Weights of a small contrastive image-text model.
Model: 14.8M parameters, 64-pixel images, encoder arch inception, encoder norm batchnorm, encoder activation leaky_relu, encoder widths [96, 192, 384], text encoder width 320, text encoder layers 12, text encoder norm layernorm, text encoder activation gelu.
Training: muon at rate 0.0031, 7400 steps.
Rows from block 3 of the text encoder, named by matrix and row number. Rows with one number belong to one neuron. Each number is 128 + 32 x the weight over its row's rms, rounded and kept within 0 to 255. All counts start at 0. After the name is the row's rms in percent of the matrix's.
# fc1: MLP up (text_encoder.blocks.3.mlp.fc1.weight, 960x320), inputs 0-106
# fc2: MLP down (text_encoder.blocks.3.mlp.fc2.weight, 320x960, transposed), outputs 0-106
fc1.115 111 [140  82 182 115 125 116 186 159 108 154  86 118 130 139 148  92 158 127 146 118 100 127 138  96 119 170 128 126 117 142 126  86 190  93  81 148 169 104  94 153 124 150 160 193 114 108 112 129 153  93 117 115  44 146  98 131  80 144 162 211 154 133 128 113 125 172 182 164 107 130 127  98 144 117 116 136 115  69 187 169 153 125 108 137  98 106 153 127 134 166  73  50 128 184 180 172 141 160  73 171 151 140 141  55 137 101 128]
fc2.115 109 [151 190 165 176 133 167 122 112 124 128 121 124 132 130 135  95 159 150 113 125  98 100 119 126 192  85 183  88 162 113 150 153  93 130 159 119  55 135 112 127 150 120  81 137 111 164 207 132  90 109  93 128  80 187 172 187 137 118 135 120 115 186 135 167 123 146 169 150 108 128 141 138 150 150 108  92  50 120 147 182 105  91 133 123 160 143 153  44 162 147 126 172 162  79 133  69 148 121 121 133 105 154 124 117 116 167 156]
fc1.116 107 [138 177  94  67 184 102 128 125 102 182 117 106 193  96  85 104  84 161 164 138 120 177 133 105 115 177 127 160 155 133 188  98 132 139 121 123 121  99 121  81 153 133 103 160 170 133 131 135 112 127 117 156 116 163 124 150  89 112 116 107 121 114 152 142  51 122 123 115 118  56 119 124 128  92 142  89  85 127  92  83 156 202 111 133 126 126 142  86 141 127 146 156  94 119  70 101 114  72 113 144 131 152 129 121  63  75 108]
fc2.116 098 [110  98 133 163  95  68 146 150 120 162 135 160  93 131  99 108 130  97  78 174 127 139 137 103 154  56 121 164 128 150 163  59 180 125 121 102 130 156 183 113  65  80 152 126  99 109 129 132 185 114  81 196 139  73 130 129 153 133 101 146  66  84 186 179 130 123  73 181 120  89  74 148 100 110 137  90 122 147  63 108 148 117 140  75 180 105 156 136 173 149 167 156  71 120  68  69 137 156 141 102 125 114 101 121 125  96 175]
fc1.117 136 [125 154 115 169 100 101 129 134 141 145 121 171 148 186 159 151 140  61 139 165 100 131 128 121 141 182 135 180 139 177 159 142 106  78 135 132 124 154 230  81  98 124 139  87 103 130 139 119 139 150 129  94 151 124 143 134 155 154  66 141 134 162 108 137 145 169  98 157 105 139  74  94 181  71 125 117 158 125 161 163 129 134 153  75  79 145 114 155 106 174 130 118 124  85 157 165 100 158  76 146 146 103 102 198 194 191  82]
fc2.117 130 [194 154 125 153 127 142  87 153 174 138 123 182  94  66 169 164 102 194 117 112  57 192 142 111 112 104 156 118 134 157 128 116 106 189 144 140 150 185 136 112  89 166 127 130 140  90 149  80 108 101 184  96 142 126 111 106 134 143  86 101 132 143 121 148 110  59 140 149 120 164 133 109 118  73 118 172 178 188 104 127 126 146 119 122  85 110 138  98 149 108  93 141 133 160 101 120 103 105 131 140  83 135 144  94  99 123  98]
fc1.118 118 [135 186 152 134  79 152  97 147 129 161 103 123 180  90 150 157 186 123 187 180 121  98 111 153 131  91  90 124  75 143 147 120 115 151 117 128 104 111 130 147 113 135 182  71 115 163 133 162 167 130 118 102 168 137  91 110 107 105 190 119 118 191  99  67 153 172 176 152 144 145 126  84 154 181  77  88 147 118 123 139 183 180 126 108 101 115 110  88 103 122 170 142 199 149 130 193 176  97 144 136 109 101 171 134 133 106 193]
fc2.118 120 [111  78 126  83 181 163 143  83 116  86 123 127 129 154 142 152  73 146 148 107 115 140  94 181 130  95 139 122 120 141  72 106 131 186 165 106 113 121 153  51 106  90  73 198 101 161 141  92 130 127 139 114 141 132 152 132  92 134 124 128 130 150 173 124 119 151 183 122 104 134 138 120 213 227 112 103 157 126 105 140 111  73 110 115 147 144 207  99 145 152 162 114 141 132  77 106 127 109  86  68 131  87 144 195 120 123 110]
fc1.119 120 [102 132 141 176  70 139 151 122 126 167 109 117 160 121 113  85 138 186 111  86 154 157 165 175 200 119 167 178  75 156 106 128 162 135 152 120  83 124 148 111 105 142 108  92 169 124  69 124 182 142 116 147 166 131 193 131  75 104 159  70  99 136 154 198 160  96 165 125  81 119 106 156 137 101 198 161  98 121 115 141 164 108 114 133 120 183  93  73 110 159 124  81  95 134 181 111 132 130 196 120  78 105 164 183 111 197  52]
fc2.119 121 [102 152 191 136  94 131 130 119 129 140 122 143  95 126 113 123 136 115 148 159 129 129 120 163 184  34 103 174 145  93 156  92 157 110 171 151 192  87 125 147 169 167 101 189 104 180 131 104 186 170 134  88 108  99 105 124 116 121 112 110  80  76  96 166  96 116 108  79 171 182 130 124 129 176 112  88 159 179 128  83 163 150 109  93 124 116  87 141 124  91 149 143 151 101 138 160 107 132 145 147 148 135  67  89 138 113 117]
fc1.120 144 [115 149 138 139 119 157 118  99 107 108 132 148 129 140 196 138 216  95  86 131  96 161 152 145 154 140 139  23 114 144  65  94 123 122  83 115 122 112 111 147  81 143 116 109 158 121 136 104 101 138 145 124 146 161 116  93 153 113 145 113 136 114 172  89 162 106 127 178  72 154  80  85 145  97 141 151 100 129 174 145 159 119 135 118 115 146 125 101  76 117 115 115 128 143 135 206  87 174 103  85 156 105 126 135 183 177  89]
fc2.120 138 [155 138  92 139 120  99 129  80 106 131 155 214  64 185 187 194  86 124  89 168  91 118 214 129 157 101 131  74  81 126 109 152 130 125 150  53 164 111 114 218 100 181 155 112 139 101 141 140 111 122 121 148 115 145 115  80 187 139 115 128 123 127 186 192 151 111 125  92 184 152 111 171 127 114 129 152 117 114 142 118 142 119 104 101 133 134 117 116 126  96 113 127 102  65 133 103 163 117 135 123 136 114 148 101  88 142 117]
fc1.121 063 [160  88 167 116 127  91 160 133  49  93 145 164  70 119 215 126  74  89 105 171 135 156 102  88 138 117 128 154 117 146 112 157 106  98 172 129  94 138 137 118 188 102 167 105 182 126 108  57 148 121 130 135 141 148 153 118 107 155 116  94 107 126 104 179 139 100 169 135 119  79 116 127 112 114  97 126  99  74  87 147 149 125  88 205 160 113 151 149 117  35 140 147 142  69  97 129 107  90  79 170  91  81 164 149 137 161 103]
fc2.121 058 [103  97 130  98 154  57 163 152  66 152 146 200 132 150  96 124  70 166 147 136 100  39 132 140 138 135 145 103 131 224  73 126 156  98 128 149 164 123 150 159 133 166 162 124 171 101 122 109 175  88  73 129  98 142 166 127  64 150 167 133  91  67 117 155 126 121 157 146 165 131 139 165  94  98 185 138 119 137 146  67 137 129  98 165 150 102 129 121 136  78 111 100 129  89 119 126  74 155 101 100 116 122 157 144 172 131  93]
fc1.122 132 [125 135 137 109 119  89 114 108 117 171 116 117 142  79  69 165  51 145 140 126 173 122  99  90 135  96 150 114 127 146  76 138 155 120  77 163 118 144 167 101 122 169 159 193 106 136 133 122 184 116  71 123 118 112 123 138 125 148 157 122  95  95 145 114 176 100 153 102 148 149 140 150 125 138 170 127 129  83 140 165 134  92 113  96 134 110 133 148 106  82 120  44 108 107 117 139 127  98  87 150  90 135 107 100 104  80 119]
fc2.122 136 [174 139 162  76  99 144 179 124 120 195 115 156 133 144 153 111  57 153  88 120  94 191  83  43  90 105 112 128 122 191 114 135 122 140 202  73 201 153 151  99 166 100 156 165 147 115 168 117 162  89 118 162 111 114 196 107 200 120 174 142 154 124 115 156 121 114 129 154 116 160 122  71 131 161 162 160  75 101 138 170  82 128  82 131 195 128 108 131 123 117 120 126 163 115 146 101 166 176  97 143  46 109  95 133 121 147  98]
fc1.123 026 [123 160  29  98 121 113 138 161 148  68 145 188 155 111  77 185  42 100 131 166 107  97 153 149 168 117  99 102 153 147 143 100 160  85  97 138 136 163 129 115 126 149 109 165  97  96 188  91 121 146 109 126 154 137 169 148 117 135 127 158 143 118 130 124  80 116 154 123 170 113 193 149 109 170 115  99 130 149 133 157 140 171 170 156 131 159 198 157 140 146 161 112 138  65  98 133  99 112 121  89 121  99 199 126 142  94 148]
fc2.123 027 [177  72 133 121 112 117 104 157 154  99 160  80  53 130 184 105 110 134 109 202 135 147  69 100  76 117 138 103 118 102 173 177 109 121 106 110 155  88 102  85 107  97 174 149 157 145 140  86 100 130 147 140  98  35 131 109 152 118 137  88 141 123 144  74 149 168 164 115  98  92 136 186 121 109 160 182 104  86 117 149  67 158  79 125 136 127 140 144 164 117 124  85  56 154 162 179 174  79 162 129 149 179 142 132 190 141 125]
fc1.124 115 [102  90 110 171 146  89  95 208  79 114  97  99 180 119 144 130 112 139  92 124 116  88 150 168 215 127 151 154 103 146 154 157  73  76 162 145 112 163 105 119 130 121 158 158  81 118 100  99 134 113 113  93 144 172 139 167 124 136 181 123 103 150 113 117 140  79 132 146 137 103  83 137  80 150 141 141 164 133 166 165 176 103 122 168 113  87  84 128 124 134 152 134 135 108 104 188 102  80 159 140  84 120 133 110 159 137 152]
fc2.124 116 [ 78 131 134 125 141 109 123 153 142 156 133 128 177 127 150 131 151  81 157 126  99  89 129 114 209 151 166 154 112 194 131 123  89 155 123 125 127 179 179 127 130 113 166 158 138 124 100 155  69 127 172 128 141 145 125 106 154 141 116  87 116 105 102  92 168 147 139 141  68 106  85 106 131  83 118  82 103 168 122 111 175 122 160 143 122 145 108 144  99 142 131 126 102 183 147 155  85  82 118 101  83  54 180 112 144 182 143]
fc1.125 109 [207  97 120 118 195 109 137 114 111  61 128 114 131 141 162 100  70 147 124 125 181 154 145 159 151 105 175  88 155  64 178 109 162  98 150 169 221 132 113 108 135 141 126 111 123  89  93 157 130 154  73  88 146 108 134 130 177 133 114 120 151  89 158 143 113  79 128 119 100 126  96 167 152 111 160 124 134 130 151  33 127  81 148 149 107 123 109 106 136 109  72 107 130 181 146 116 112 144 156 131 148  84 131 160  94 114 113]
fc2.125 103 [138 120 174 123  75 144 126 112 238 129 150 127 106 100 110 188 125 137 164  98 149 128 111 144  97  99 148 158 161 195 142 118 190 113  92 142 120 129 104 150  75 141  99 136 120 180 155 132 127 131 160 153 141 136 139 145 131  97 163 149  53 167 128 139 179 170  94 182 125 117 112 145 107 172 133 156 130 151  55 138 103 129  78 181 137 128 128 106 144 193 130 122 163 156 188 170  99 135 165 150 135 134  67 104 140  86 129]
fc1.126 075 [111 113 118 138 111 180 154  81  84 141 145 126 113 120 121 101 121 130 136 145  76  91  83 208 156 121 134  55  90 134 152 127 103 128  98 118 139 144 169 132 136  99 125 131 162 136 101 139 106  89 200 153 113 210 165 112 118 111 131 141 106  99 168 114 155  96 141 162 147 152 114 136 222 115 116 129 111 118 168 115 188  82 151 132 132 151 160 145 139 183 131 137  80 139 119 158 129 140 133 125  60  82  89 168 123 104 123]
fc2.126 070 [115 143 150 111 120 116 149  73 143 155 134 157 108 133 158 180 112 189 118 131  91 115 146 158  91 138 148 117 133 100 177 180 108 119 146  63 128 133 151 165 124 136 133  98 168 159  89 160 115  91 129 154 156 113 156 105 162 140 118  96 107 108 126 160 133 153 163 143 161 108  76 152 139 114  96 200 115 135 183  95 146 177 208 176 159 129 142 192 137 160  77 127 128  94  46 114 166 128 154 105  90 115 126 132 116 150 104]
fc1.127 102 [114  94 130 100 142 155 127 164  29 138 148  78 155 104 170 144 104 121 141 133 180 136 162 142 163 119 111 103  91 163  57 151 103  73 146 135 113 140 181 130 107  99  87 123 120  76 171  93 135  86 147 108 164 188 160 163  99 139 135  98  88 149 135 108 130 155  91 123 157 109 104 109 122 142 174 149 101 111 160 152 146 146 163 117 119 125 118 104 100 114 116  83 138 120  83 132  70 105 114 125  82  90 132 153 126  93 109]
fc2.127 101 [109  94 180 131 122  92  69 115 152 133 144 118 125 103 141  98  93 145 143 153 156 102 159 101 183  80 106 135 108 119 114 133 191 147 158 113 171 127 116 133 135 114 164 132 103  44 175 121 154  80 144 106  95 165 154 128 152 121 169  75 116  99 129 105 119 159 118 146  90 146 143 116 131 134 105 166 150 113 105 124 175 147 121 118 130 119  88 150 136 144 146 173  62 173 111 123 131 118 202 130 143 106  90 165 123 176 182]
fc1.128 108 [ 99 178 156 128 152 172 174 100 163  91 110 147 133 154 109 110 147  94 140 128 181 151  96 182 118  79 143 116  80 204 171  96 134 120 108 194 140 137 138 201 133 112 104 113 193 120 111 105  56 124 174 160 121 127  76 143  69 176  99 194 141 145 138  91 105 187  35 111 104  32  64 101  86 148 194 199 132  95 136 118  63 140 104 155 145  83 124 104  86 145  61 110 149 141 123  69 153 110 145 174 124 147 143 139 154  94  91]
fc2.128 100 [112 102 111 150 131 136 154 138 138  85  68 125 136 159 106  68 167  77 131 159  76 115  85 172 145 218 199 143 181  86  81  90 132 174  82 180 164 167 166 129 150 157  80 141 170 124 100 153 161 134 101 130 133 111  92 109 103 106  76 138 106 118 100  86 140 182 107 151 116 151 187 162 122 103 123 183 162  91  99 155  93 109 121 123  63  86 137 121 124  89  95 116 125 128 147 119 160 109 127 107 140 102  87 164 134  72 124]
fc1.129 122 [175 138 137 125 146 125 111 147 159 148 102 115 116 150 103 112 108 197 115 109 112  98 103 143 170  73 149 142  92 107 109 114  56  94  83 132 134 132 132 111  97 103 144 138 120 127 154 161  99 160 107 145 109 184  73 145 186 132 108 112  75  71 122 169  66 101 149 145 109 127 139 180 155 100 111 147 149  72 161 147  92 165 156 102  65  75 163 148 117  69  96 161 110 112 160 159 140  81  90  95 139 113 147  90  86  64 105]
fc2.129 125 [176 131 127 109 214 106 179 124 159 100 131 100  95 140 117 109  86 125 154 130  95 186  60  94  94 119 144  60  90 161 135 184 141 158  89 121 111 114 121 171 108 141 103 155 155 118 122  98  98 139 145 179 141 104  80 123 148 125 120  88  99  81 195 132 147 128 130 171 117 161  89 178 141 122 118 168 172  58  75  95 110 116 102 201 205 132  88 218 155 163 150 115 116 110  97 151 142  98  99 137 109 167 170  80 106 132 145]
fc1.130 047 [ 66 130 119 128 139 122 129 135 117 125 146 128 132 170 147 129 152 137 115 106 107 127 152 177 163  77 155 109 116 154 102 145 111 123  82 113 103 168 149 116 132  87 101 189 110 170 113 122 110  92 132  98 120 121  88 144 163 125 132 116 121  99 195 166  96 117 126  90  49 154 135 151 132 120 123  69 168 123 156 143 147 137 120 166 129 132 129 165  89 149 185 135 163  81 147 141 116  60 160 133 105 132 159 164 154  34 119]
fc2.130 046 [124 137 136 120 104 130 142 112 129 168 152  88 139 172 149  81 130 167 132 191 103 193 160 169 127 125 169 130 108 127  61  54 119 164 175 159 139 141   1 126 121 121  52 141 183  77 165 179 203  64 108 123 153 105  84 148 147 135  93  88 147 164 144 128 180 150 137 159 170 148  97 110 194  37  77 129 151  63 188 123 139 117 123 110 174 154 136 200  75 124 157 142 164 100 136 144 162 177 131 127 136 131 157 140 151  98 150]
fc1.131 138 [ 98 133 120  87  57 115 217 123 148 112 149 113 145 143 159  81 126 143 112 147 137  46 139 113 180 109 180 192  69 124 136 142 180 120 112 147 118 181  88 192 171 155 119 156 172 136 162 114 127 142 121 153 156 113  99 111 134 114 140  86 156 112 115  92  79 125 124 116  85 153 145 106  28 103 135 139  92 124  84 147  94 136 132  78 146 121 131 141 157 171 105 139  99 118  53 171 132 147 166 129  94 127  80 171 107 192 169]
fc2.131 134 [ 90 142 147  43 138 143 169 110 140 101 189 123 168  82 131 129 134 136  76  91  85  85  69 132 136 148 186 159 116 210 133 126 142 143 120 161 140 180 123 119 133 169 174 142 127 171  78 145 155 111 130  89 109  94 100 108 159  90  81 127  97 105 139 107 103  75 112  88 101  99 194 183  89 124 162 188 117 134 109 181 127 154 140  99 153 155 103 135 130 159 165 153  73 133 153 169 181  64 152 102 124 160 165 102 144  95 141]
fc1.132 128 [143  96 138 130 129  82 180 131 155 105  93 141 138 123 138  97 105 125 128  94  92 153 146 152  72 111  86 171 112 153 153 123 122 215 125 127 129 161  85 153  63 143 153 129 168 139 136 202 171 102 163 100  93 118 123 136  40  64 132 116 122 118 175  89 118 154  94 128  99 129 131 208  64 110 159 112 170 101 116 112 137 112 153 160 109 157 141 127 122 181 105 172 123 124 168 107 114  99 100  34 109 124 111 109 124 103 144]
fc2.132 126 [140 171 142 171  68 167 158 148 100 124 116 120 180 131 170 107 104  79 107  72  59 146 177 111 132  79 141 168 132 129 131 161  90  81 134 116 153  93 110 154 225 127 184  71  91 145  98 147 136 104 146 153  62 148 171 148 160 154 144 107 157 150 159 123 143 138 165 175  90  96 128 165 142  86 148 134 148 115 121 166 115 102 100 110 145 131 151 128 114  64 130 146 137 123 141 130 108 174 100 130 139 113 180 117  69 118 180]
fc1.133 103 [101 108 151 176 186 135  97  43 116 150 103 128 127 184 129  80 102  82 143 165  99 153 123 126  91 192 121 163 157 151 143 146 132  90 169 110 120 139 165 133 104 116 118 199 176 124 156 155 141 166 147 112 144 143  99 113  72 161  85 107 129 130 130 119 149  87 137  89 159 122 100 157 112 148 202 183 128 120 110 151  95 153 127 114 123  89 121  88 144  59  80 119  94 133  86  98 157 136 139 177 144 102 138 103 155 160 126]
fc2.133 106 [197 149 110  82 142 157 101 161  90 149 122 102  92 118  51  59  89 110 172 142 124  88 137 174 165 147 132 138 139  88  50 114 125  90 117 182 129 139 196 139 135 200 165 175  91 136 137 136 159 101 112 172 139 151 118 100 153 107 133 120  50 161 179 121 100 114 150  82 128 132 192 157 158 169 161  90 122 127 103 113 118 124 178 165 119  99 103 105 129  40 136  80 102 140 165 167 138 108 109 136 140 128 151 176 145 143  87]
fc1.134 085 [162 205 106 157 127 136 157  89 190  98 157 149  89 136 169 114  58 173 171 110 146 103  82  95 103 161 124 134 121 109 118 152 121 162  85  89 109 176 171 123  68 130 166 116  87 108 136 150  84 135 144 137 130 136  89  75  88  83 215 174 156 172 130 166 143 100 133 126 120 139 146 183  80 135 150 126 139 104 161 109 121 109 158 119 128 123 148  55 152 117 123 162 120 100 157 119 143 143 147 119 116 131  99 100 104 116  41]
fc2.134 084 [160 165  81 133 155 167 109 131 100 133 106 124 136 111  63 114 131  93 176 168 156  78 114 166 116 114 181 105 155  96 116 138 112 154 104 124 114  61 124  73 182 181 103 114 131 154  93 169 129 106 108 107 127 138 100 132  47 143  83  88 131 110 127  89 121 130  68 122 152 112 155 182 116  94 116 141 127 109 123 164 119 121 100 174 139 123 159 112 208  96 175 182 106 172 151 117 133 110 174 118 140  51 124 108 174 145 120]
fc1.135 063 [118 102 104  82 159 129 117  76  88 134 178 188  92 123 162 170 174 110 200 144  88 194 159 172 145 136 161 103 131  80 120 105  47  95 121  99 116 111  82 104 155  84 187 170 106  73 153 126 105 105  93 118 153 149 155 134 139 138  56  96 123 198 197 157 109 115 152 126 123 223 103  76 108 134  90 145 111 148 122 118 142 178 138 155 103 144 147 170 134 121 132 133 120 176 194  97 132  96  98 106 105 122 131 116 129 131 134]
fc2.135 064 [122 157 124 153 144 133 154 138 149 151 119 136 137 158 142 116 153 134 146 161 157 135 105 123 130 122 124 101 157 110 219 127 115  62 101 105 133 148 200 101 130 153 124 105  98 140 122 156 175 155 107 128 158  78 141  61 131 154 163 102 165 178 157 116 132 144 157  57 153 178  61 154  41 113 154  97  93 106 159 121  91 181  94 163 188 178 171 115 102 130 133 118  78 131 162 157 109 111 116  80 101 143 118 135 186 110 150]
fc1.136 039 [ 98 139  75 137 147 132 133 118 130  42 157 140 148 104 125 127 101 149 116 137 171 129 164 189 123 151 133  85 157 101  68 118 164 135  98 184 186 142 201 101 147 119 117 197 116  18 169 139  94 153 141 113  84 145 160 108 142  82 142 154 135  88 146  81 126 131 188 118 139 158 154 108 195 127  94 108 118 179 119  86 111 112 154  87 123 176  79 130 100 113  99  92  94 122 100 160 113 147 142 160 120 175 124 153 174 130 156]
fc2.136 037 [119  84 128  69  86 123 119 103 187 194 112 119  99  64 115  46  89 127 175 166 176 117 155  93 112 124  83 118 109 117 173 107 177 128 139 124 105 120 130 139 127 126 136  92 156 191 185 130  93  94  88 159 106 179 153 142 124 140 135 189 156 118 140 140 113  57  82 120 149 155 140  99  92 107 108  62 138 134 106 111 141 222  53 131 128 107 143 145 110 112  99 101 143 152 156 119  77  67 140 110 171 153 157 113 113 117  78]
fc1.137 024 [156 145  95 101 157 130 153  91 113 124 124 137 107 140 179 161 119 125  65 109 164 149 103 105 107  98 126 102 126  63 143 121 163 144 194 140 167 140 183 163 143 194 212 114 130 164 154 113 131 135  85  56 129 129 119 157 106  79 123  64 165 118 179 129 133 144 155 158 102 115 162 115 128 116  81 147 186 188 144 103 135  98  62 147 211 132 125 129 124 127 137 142 161  88  92 129 131 162 156 162 102 143 181 102 101 144 139]
fc2.137 026 [ 87 154 164 181 102  77 137  70 120 152 114  95 187 114 139 163 103 145 122 157  85 130 162 131 163 154 173 126 145 118 124  85 130 133 131 129 139 133 171  78  99 121  85 123 157 107 125  67 119 151 121 154  98 158 136 165 108 139  99 143 113 107 140 109 121 142 134  58 113 170  74  98  88 118 183  73 162 110 148 122 129 197 160 153 150 144 107 175  80 136 134  87  87 174 131 169 122 150  74  85 135 123 149 146 183 170  75]
fc1.138 081 [135  96 104  95 120 128 128 116 158 148 146 174 104 118 155  82 128  63  95 127 117  80 116 164 161 168 106 126 153 133 110 103  98 123 174  73 117 153 173  81 129 133  94  54 125 146 106 150  67  49 168 139 103 141  99 141  97 113 133 104 143  62 176  99  94 102 123  90 100 125 113 171 123 140  83 109 159 105  92 130 181 116 102  84 135 157 171 151  99 151 145 116 120 178 146 135 105 107 104  96 172 133 143 139 129 123 126]
fc2.138 081 [106 132 184 100  94 183 116 173 124  79 140 188 129  69 183 106 141  78  74  88 164 116 186 156 109 110 156 115  79  87 135 175 147 183 147 133  86 147 109 160 132  82 102 140 110 172 191 197 155 131 137 132 117 164 125 178  94 120 174  65 158 169 147  99 137 176 144 123  94 191  80 161 115  61 117 101 159 110  93 115 120 125 141 167 146  65 120 161  94 125 117 112  62  99  70 137  86 173 147 116 168 121 119 167 157 137 156]
fc1.139 104 [ 80 133 126  60 100 115 202  95 156 120 167 151 131 175 183 107 160 147 107  97 157  85  89  61 160 146 189 146 154  91 148 147 196 142 121 128 128 116 142 173 145 116 120  96 205 118 124 160 172 118 107 119 135 151 116 112 144 141  59  47 166  85 129 155  74 131 118 123  93 142 179 144 116 118 183  77 171 122 149 152 126 117 116 102  64 144 158 132 119 104 147 122 160 133  91  80  95  58 113 164 139 103 178 114 122 132 122]
fc2.139 107 [142 163 152 110 114 138 153  94 164 124 198 160 125 144 117 110 151  90  53 116 151 121 127 163 124 119 209 131 109 100 118  93 134 120 157 145 138 153 120 165  96 132 141 147 127 124 107 104 169 153 145  93 207  81 115 106 175 142  89 158 112 114  70 135 110 167 117 119 138 131 100 100 111 106 168 158 119 102 100 153  89 125 113 123 141  78 129 152 123  39 104 140 176 160 115 168 100 136  58  67 141 117 158 157 164 128  74]
fc1.140 102 [136 194 137 142 157 152 104 130 163  80 201 184 122 138  92  78 115 106 137 129 141 170 130 127 137 145 222 130 102 162 117 140 196 162 134 164 103  91 118 172 140 109 135 143 180 135 149  99 112 107 127 120 153  99 120  70 200 162  61 203  75  83 127 120 153 138  88  87 143 145  77 109  55 127  75  81 148 107 169  82 117 109 188 149 140 124 148 150 112 109 135 104  62 104 159 135 114 132 116  93 178  96 177 162 111 165 181]
fc2.140 106 [141 140 129 113 176 188 143  73 153 120 185 132 140 160 115 124 144 141  76 112 165 140 104 138 119  97  93 122 118 140  72 136 144 168 145 108 106  89 135 140 112 122 133 152 132 155 104  87 160 159 118 155 119 231  88 150 169 153 127 151 116 107 105 138 181 113 103 120 103 182 141  49 148 121 118 113  88 132  74 136 144  66 111 145 135 124  93 148  77 159 131 121 138  89 189 107 173 204  93 117 106 145 111  82 121 151  56]
fc1.141 097 [190 114  91 156 120  99 168  99 107 139 146 129  80 160 124 152 119 143 178 128 112 116 191 155 124 108 147  87 137 131 173 130 145  93 107 111 108 213 140 125 176  96 167 150  91 178  51 159 130 148  92 138  84 189 144 104 111 189 101 232  90 126 126 118 144 115 137  80 114 101 126  78  92 132 122 110  81 125  96 100 117 110 129 125 134  62 128  91 186 146 120 172  98 147 195 101 141 108  99 130 135 120 110 147  78 142 104]
fc2.141 103 [101 149 165 153 162 151  83 122 153 106 131 148 155 100 134 123  81 113  89  64 103 159 111 165 114  66 127 111 168  65 122 173  93 112  74 140 132  67 115 113 165 145 121 158 137 157 135 147 112 137 113 122 121 113 103 138  94 148 112 124 145  89 132 141 137 153 100 148 123 127 133 132 145  86 118  70 120 105 146  90 128 106 104 171 130 145 108 156 120 186 107 156 127 113 136 162  41 136  95 125 150 165  75  73 104  94 154]
fc1.142 115 [182 132  97 167 108 111 111  93 131  93 147 161 154  55  99 163 142 133 133 137  83 152 169 113  94 117 161 155 134 123 181  64 135  93 142 145 117 143 191 155  96 142  88 121  86 106 137  99 122 100  83 133  93 130 148 100 157 110  87 139 102 156 142  96 131 160 117 147 161 122 106 110  55 151 135 113 148 172 136 171 130 189 174 132 131 105 153  88 200 151  97  99 147 189 195 163 113  97 170 164 110 132 171 147 160  94 216]
fc2.142 112 [188  89 155  49 141 133 108 130 104  85 149 134 141 165 154 179 152 145 172 107 193  99 169 121 196 105  78 127  70 180 168  94 125  94 116 128 144  43  87 112 160  68  36 172  81  95 141 101 142 109 170 130 116 170  97 128 168 117 145  98 128 133 129 114  56 126  82 144 125 167 170  57 108 118 147 140 118  95 172 116 121 192 143  85  91  78 146 178  92 107  80 170 117 121 108 124 175 152 155 166 106 133 174 112 125  91 117]
fc1.143 135 [150  73  78 168  81  95 130 175 133 138 132 128 114 102 134 105 151 119 128 147 169 116 126 157 157 128 111  98 215 146 107 145 117  97  82 187 132 150 177 155 180 160 140  64  68 122 153 170  92 100 129 142 156 136 152 143 177 104 110 144 161 156  64 180 180 120  96 181 155 121 106 162  78 152 130 101 112 136 118  94 116 134 189 118 164  99 109 152 107 133 121 103 151 160  89 189 159 150  91 166 166 122 122 179  35 121 130]
fc2.143 142 [140 143 178 117 118  43 112 145 157 179 138 117 101 124 144 130 112 121  91  72 136 119 114  95  89 114 105 168 155  41 154 135  77 136 138  94 167 120 113 138 103  58 172 101 111 116 144 165 168  72 177 130 103 104 127 119  87 113 158 134 114 105 150 119  97 106  72  99  88 114 126 101 129  74 128 101 109 169 145 116 120 143 177  82 115 145 119 141  92 120 106 101 143 113 138 174 102 107 109 115 111 148  86 126 173 133 152]
fc1.144 158 [129 112 100 127  58 114 108 119 119  89  53 130 153 227 101  90 142 106 165 154 153 180 130 192 147 215 156 184 116  98 103 156 133 134  93 137 121 100 137 137 146  79 116  78 119 169 137 168 120 190 117 132 143 180 125 188 159 183 146 124 113 107 123 140  59 130 109 159 102  88 102  83  54 167 104 169 112  87 119 123 102 149 158 111  93 111 161 138 115 117 106 163 131 213 122 177  81 158 158 125 131  71 128  76 166  91 106]
fc2.144 159 [159 101 149 105  88 166  46  87 129  65 128 108 104 127 117 217 134  72 126 116 126 190  97 125  92 164  99 146 132  69  91 155 107 137 147 142 119  99 113 159 142 168 102 135 152 111 113 161 156 130 136 123 116 130 109 153 193 158 193 168 135 103 110 167 167 135 153 116 177 115 171 119  71 160 150 122  97 182 133 175 138 121 107 104 139 121 171 165 150 100 162 128  96 133 121 155 165 102 244 112 148 159 142 105 119 128 125]
fc1.145 124 [129 135  91 113 133 112 175 100  68 132 203 124 148 124  95 128  94  98 126 122 186  59  96  49  89 210  66 132 129 137 117 105 185 145 120 131  92 129 146  87 151 160 128 113 233 105 154 112 118 141 107 119 132 118  88 128 150 181 140 145 167  83 118 126 118 106  91 187  95 142 142 149 113 115 157 106 111 110 113 124 105 121 104  77 137  98 121 100  73 104  99 183  71 126 139 144 132 173 120 110  22  80 122 161 105 149 109]
fc2.145 121 [132  92  78 103  75 127 125  84 111 154 132 108 113 149 142 164 101  95 146 116  75  94 145  98 122 126 134 165 152 142  74 130 152 147 135 145  99 153 167  82 111 135 157 140 221 113 109 121 111 115 186  59 101 132 105 137 155 169 107 165  97  60  74 137 161  98 103 139  73 185 176 182 106 146 123 167 144 119  34 128 155  76  95  95 173 122  43  95 154 139 157 208 130 107 120 142  59 116 131 145 111 158 153 125 116 191 100]
fc1.146 058 [ 87  85 161 117 156  45 150 113  80 138 115 163 109 105 156 176 110 151 154  97  66 163 177 185 139  77  95 158 157 103 140 170 109  83 137  59 117 183 136  76 100 174 149 113 163 134 131 119 116 103  73 130 128 119 147 116 158 177 142 113  99 136 115 154 136 129 125 122  96  97 106 162  71 169  73 200 164  58 115 101 124 146 146 150 138 149 137 143  95  77  76 154 102 163 140 193 126  89  92 156 124 145 139 146 140 152 114]
fc2.146 063 [179  97 106 173 148  91 175 128 154  96 120 103 126 125 139 172 107 125 157 101 147 121 154 105 178 133 124 197 100 175  83  89  97  81 114  73 173 162 144  76 124  85  90 147 167 108 114 128 119 113 121  81 123 161 146 111 143  74 130 125  96 137 130 182 112 161 151 155 124  91 108 121 108 174 133 127 153 146 177 138 101 106 152 149 107  98  78 133 102 152 118 100 155 107 103 154 123 143  94 190 134 111 130  34 207 136 100]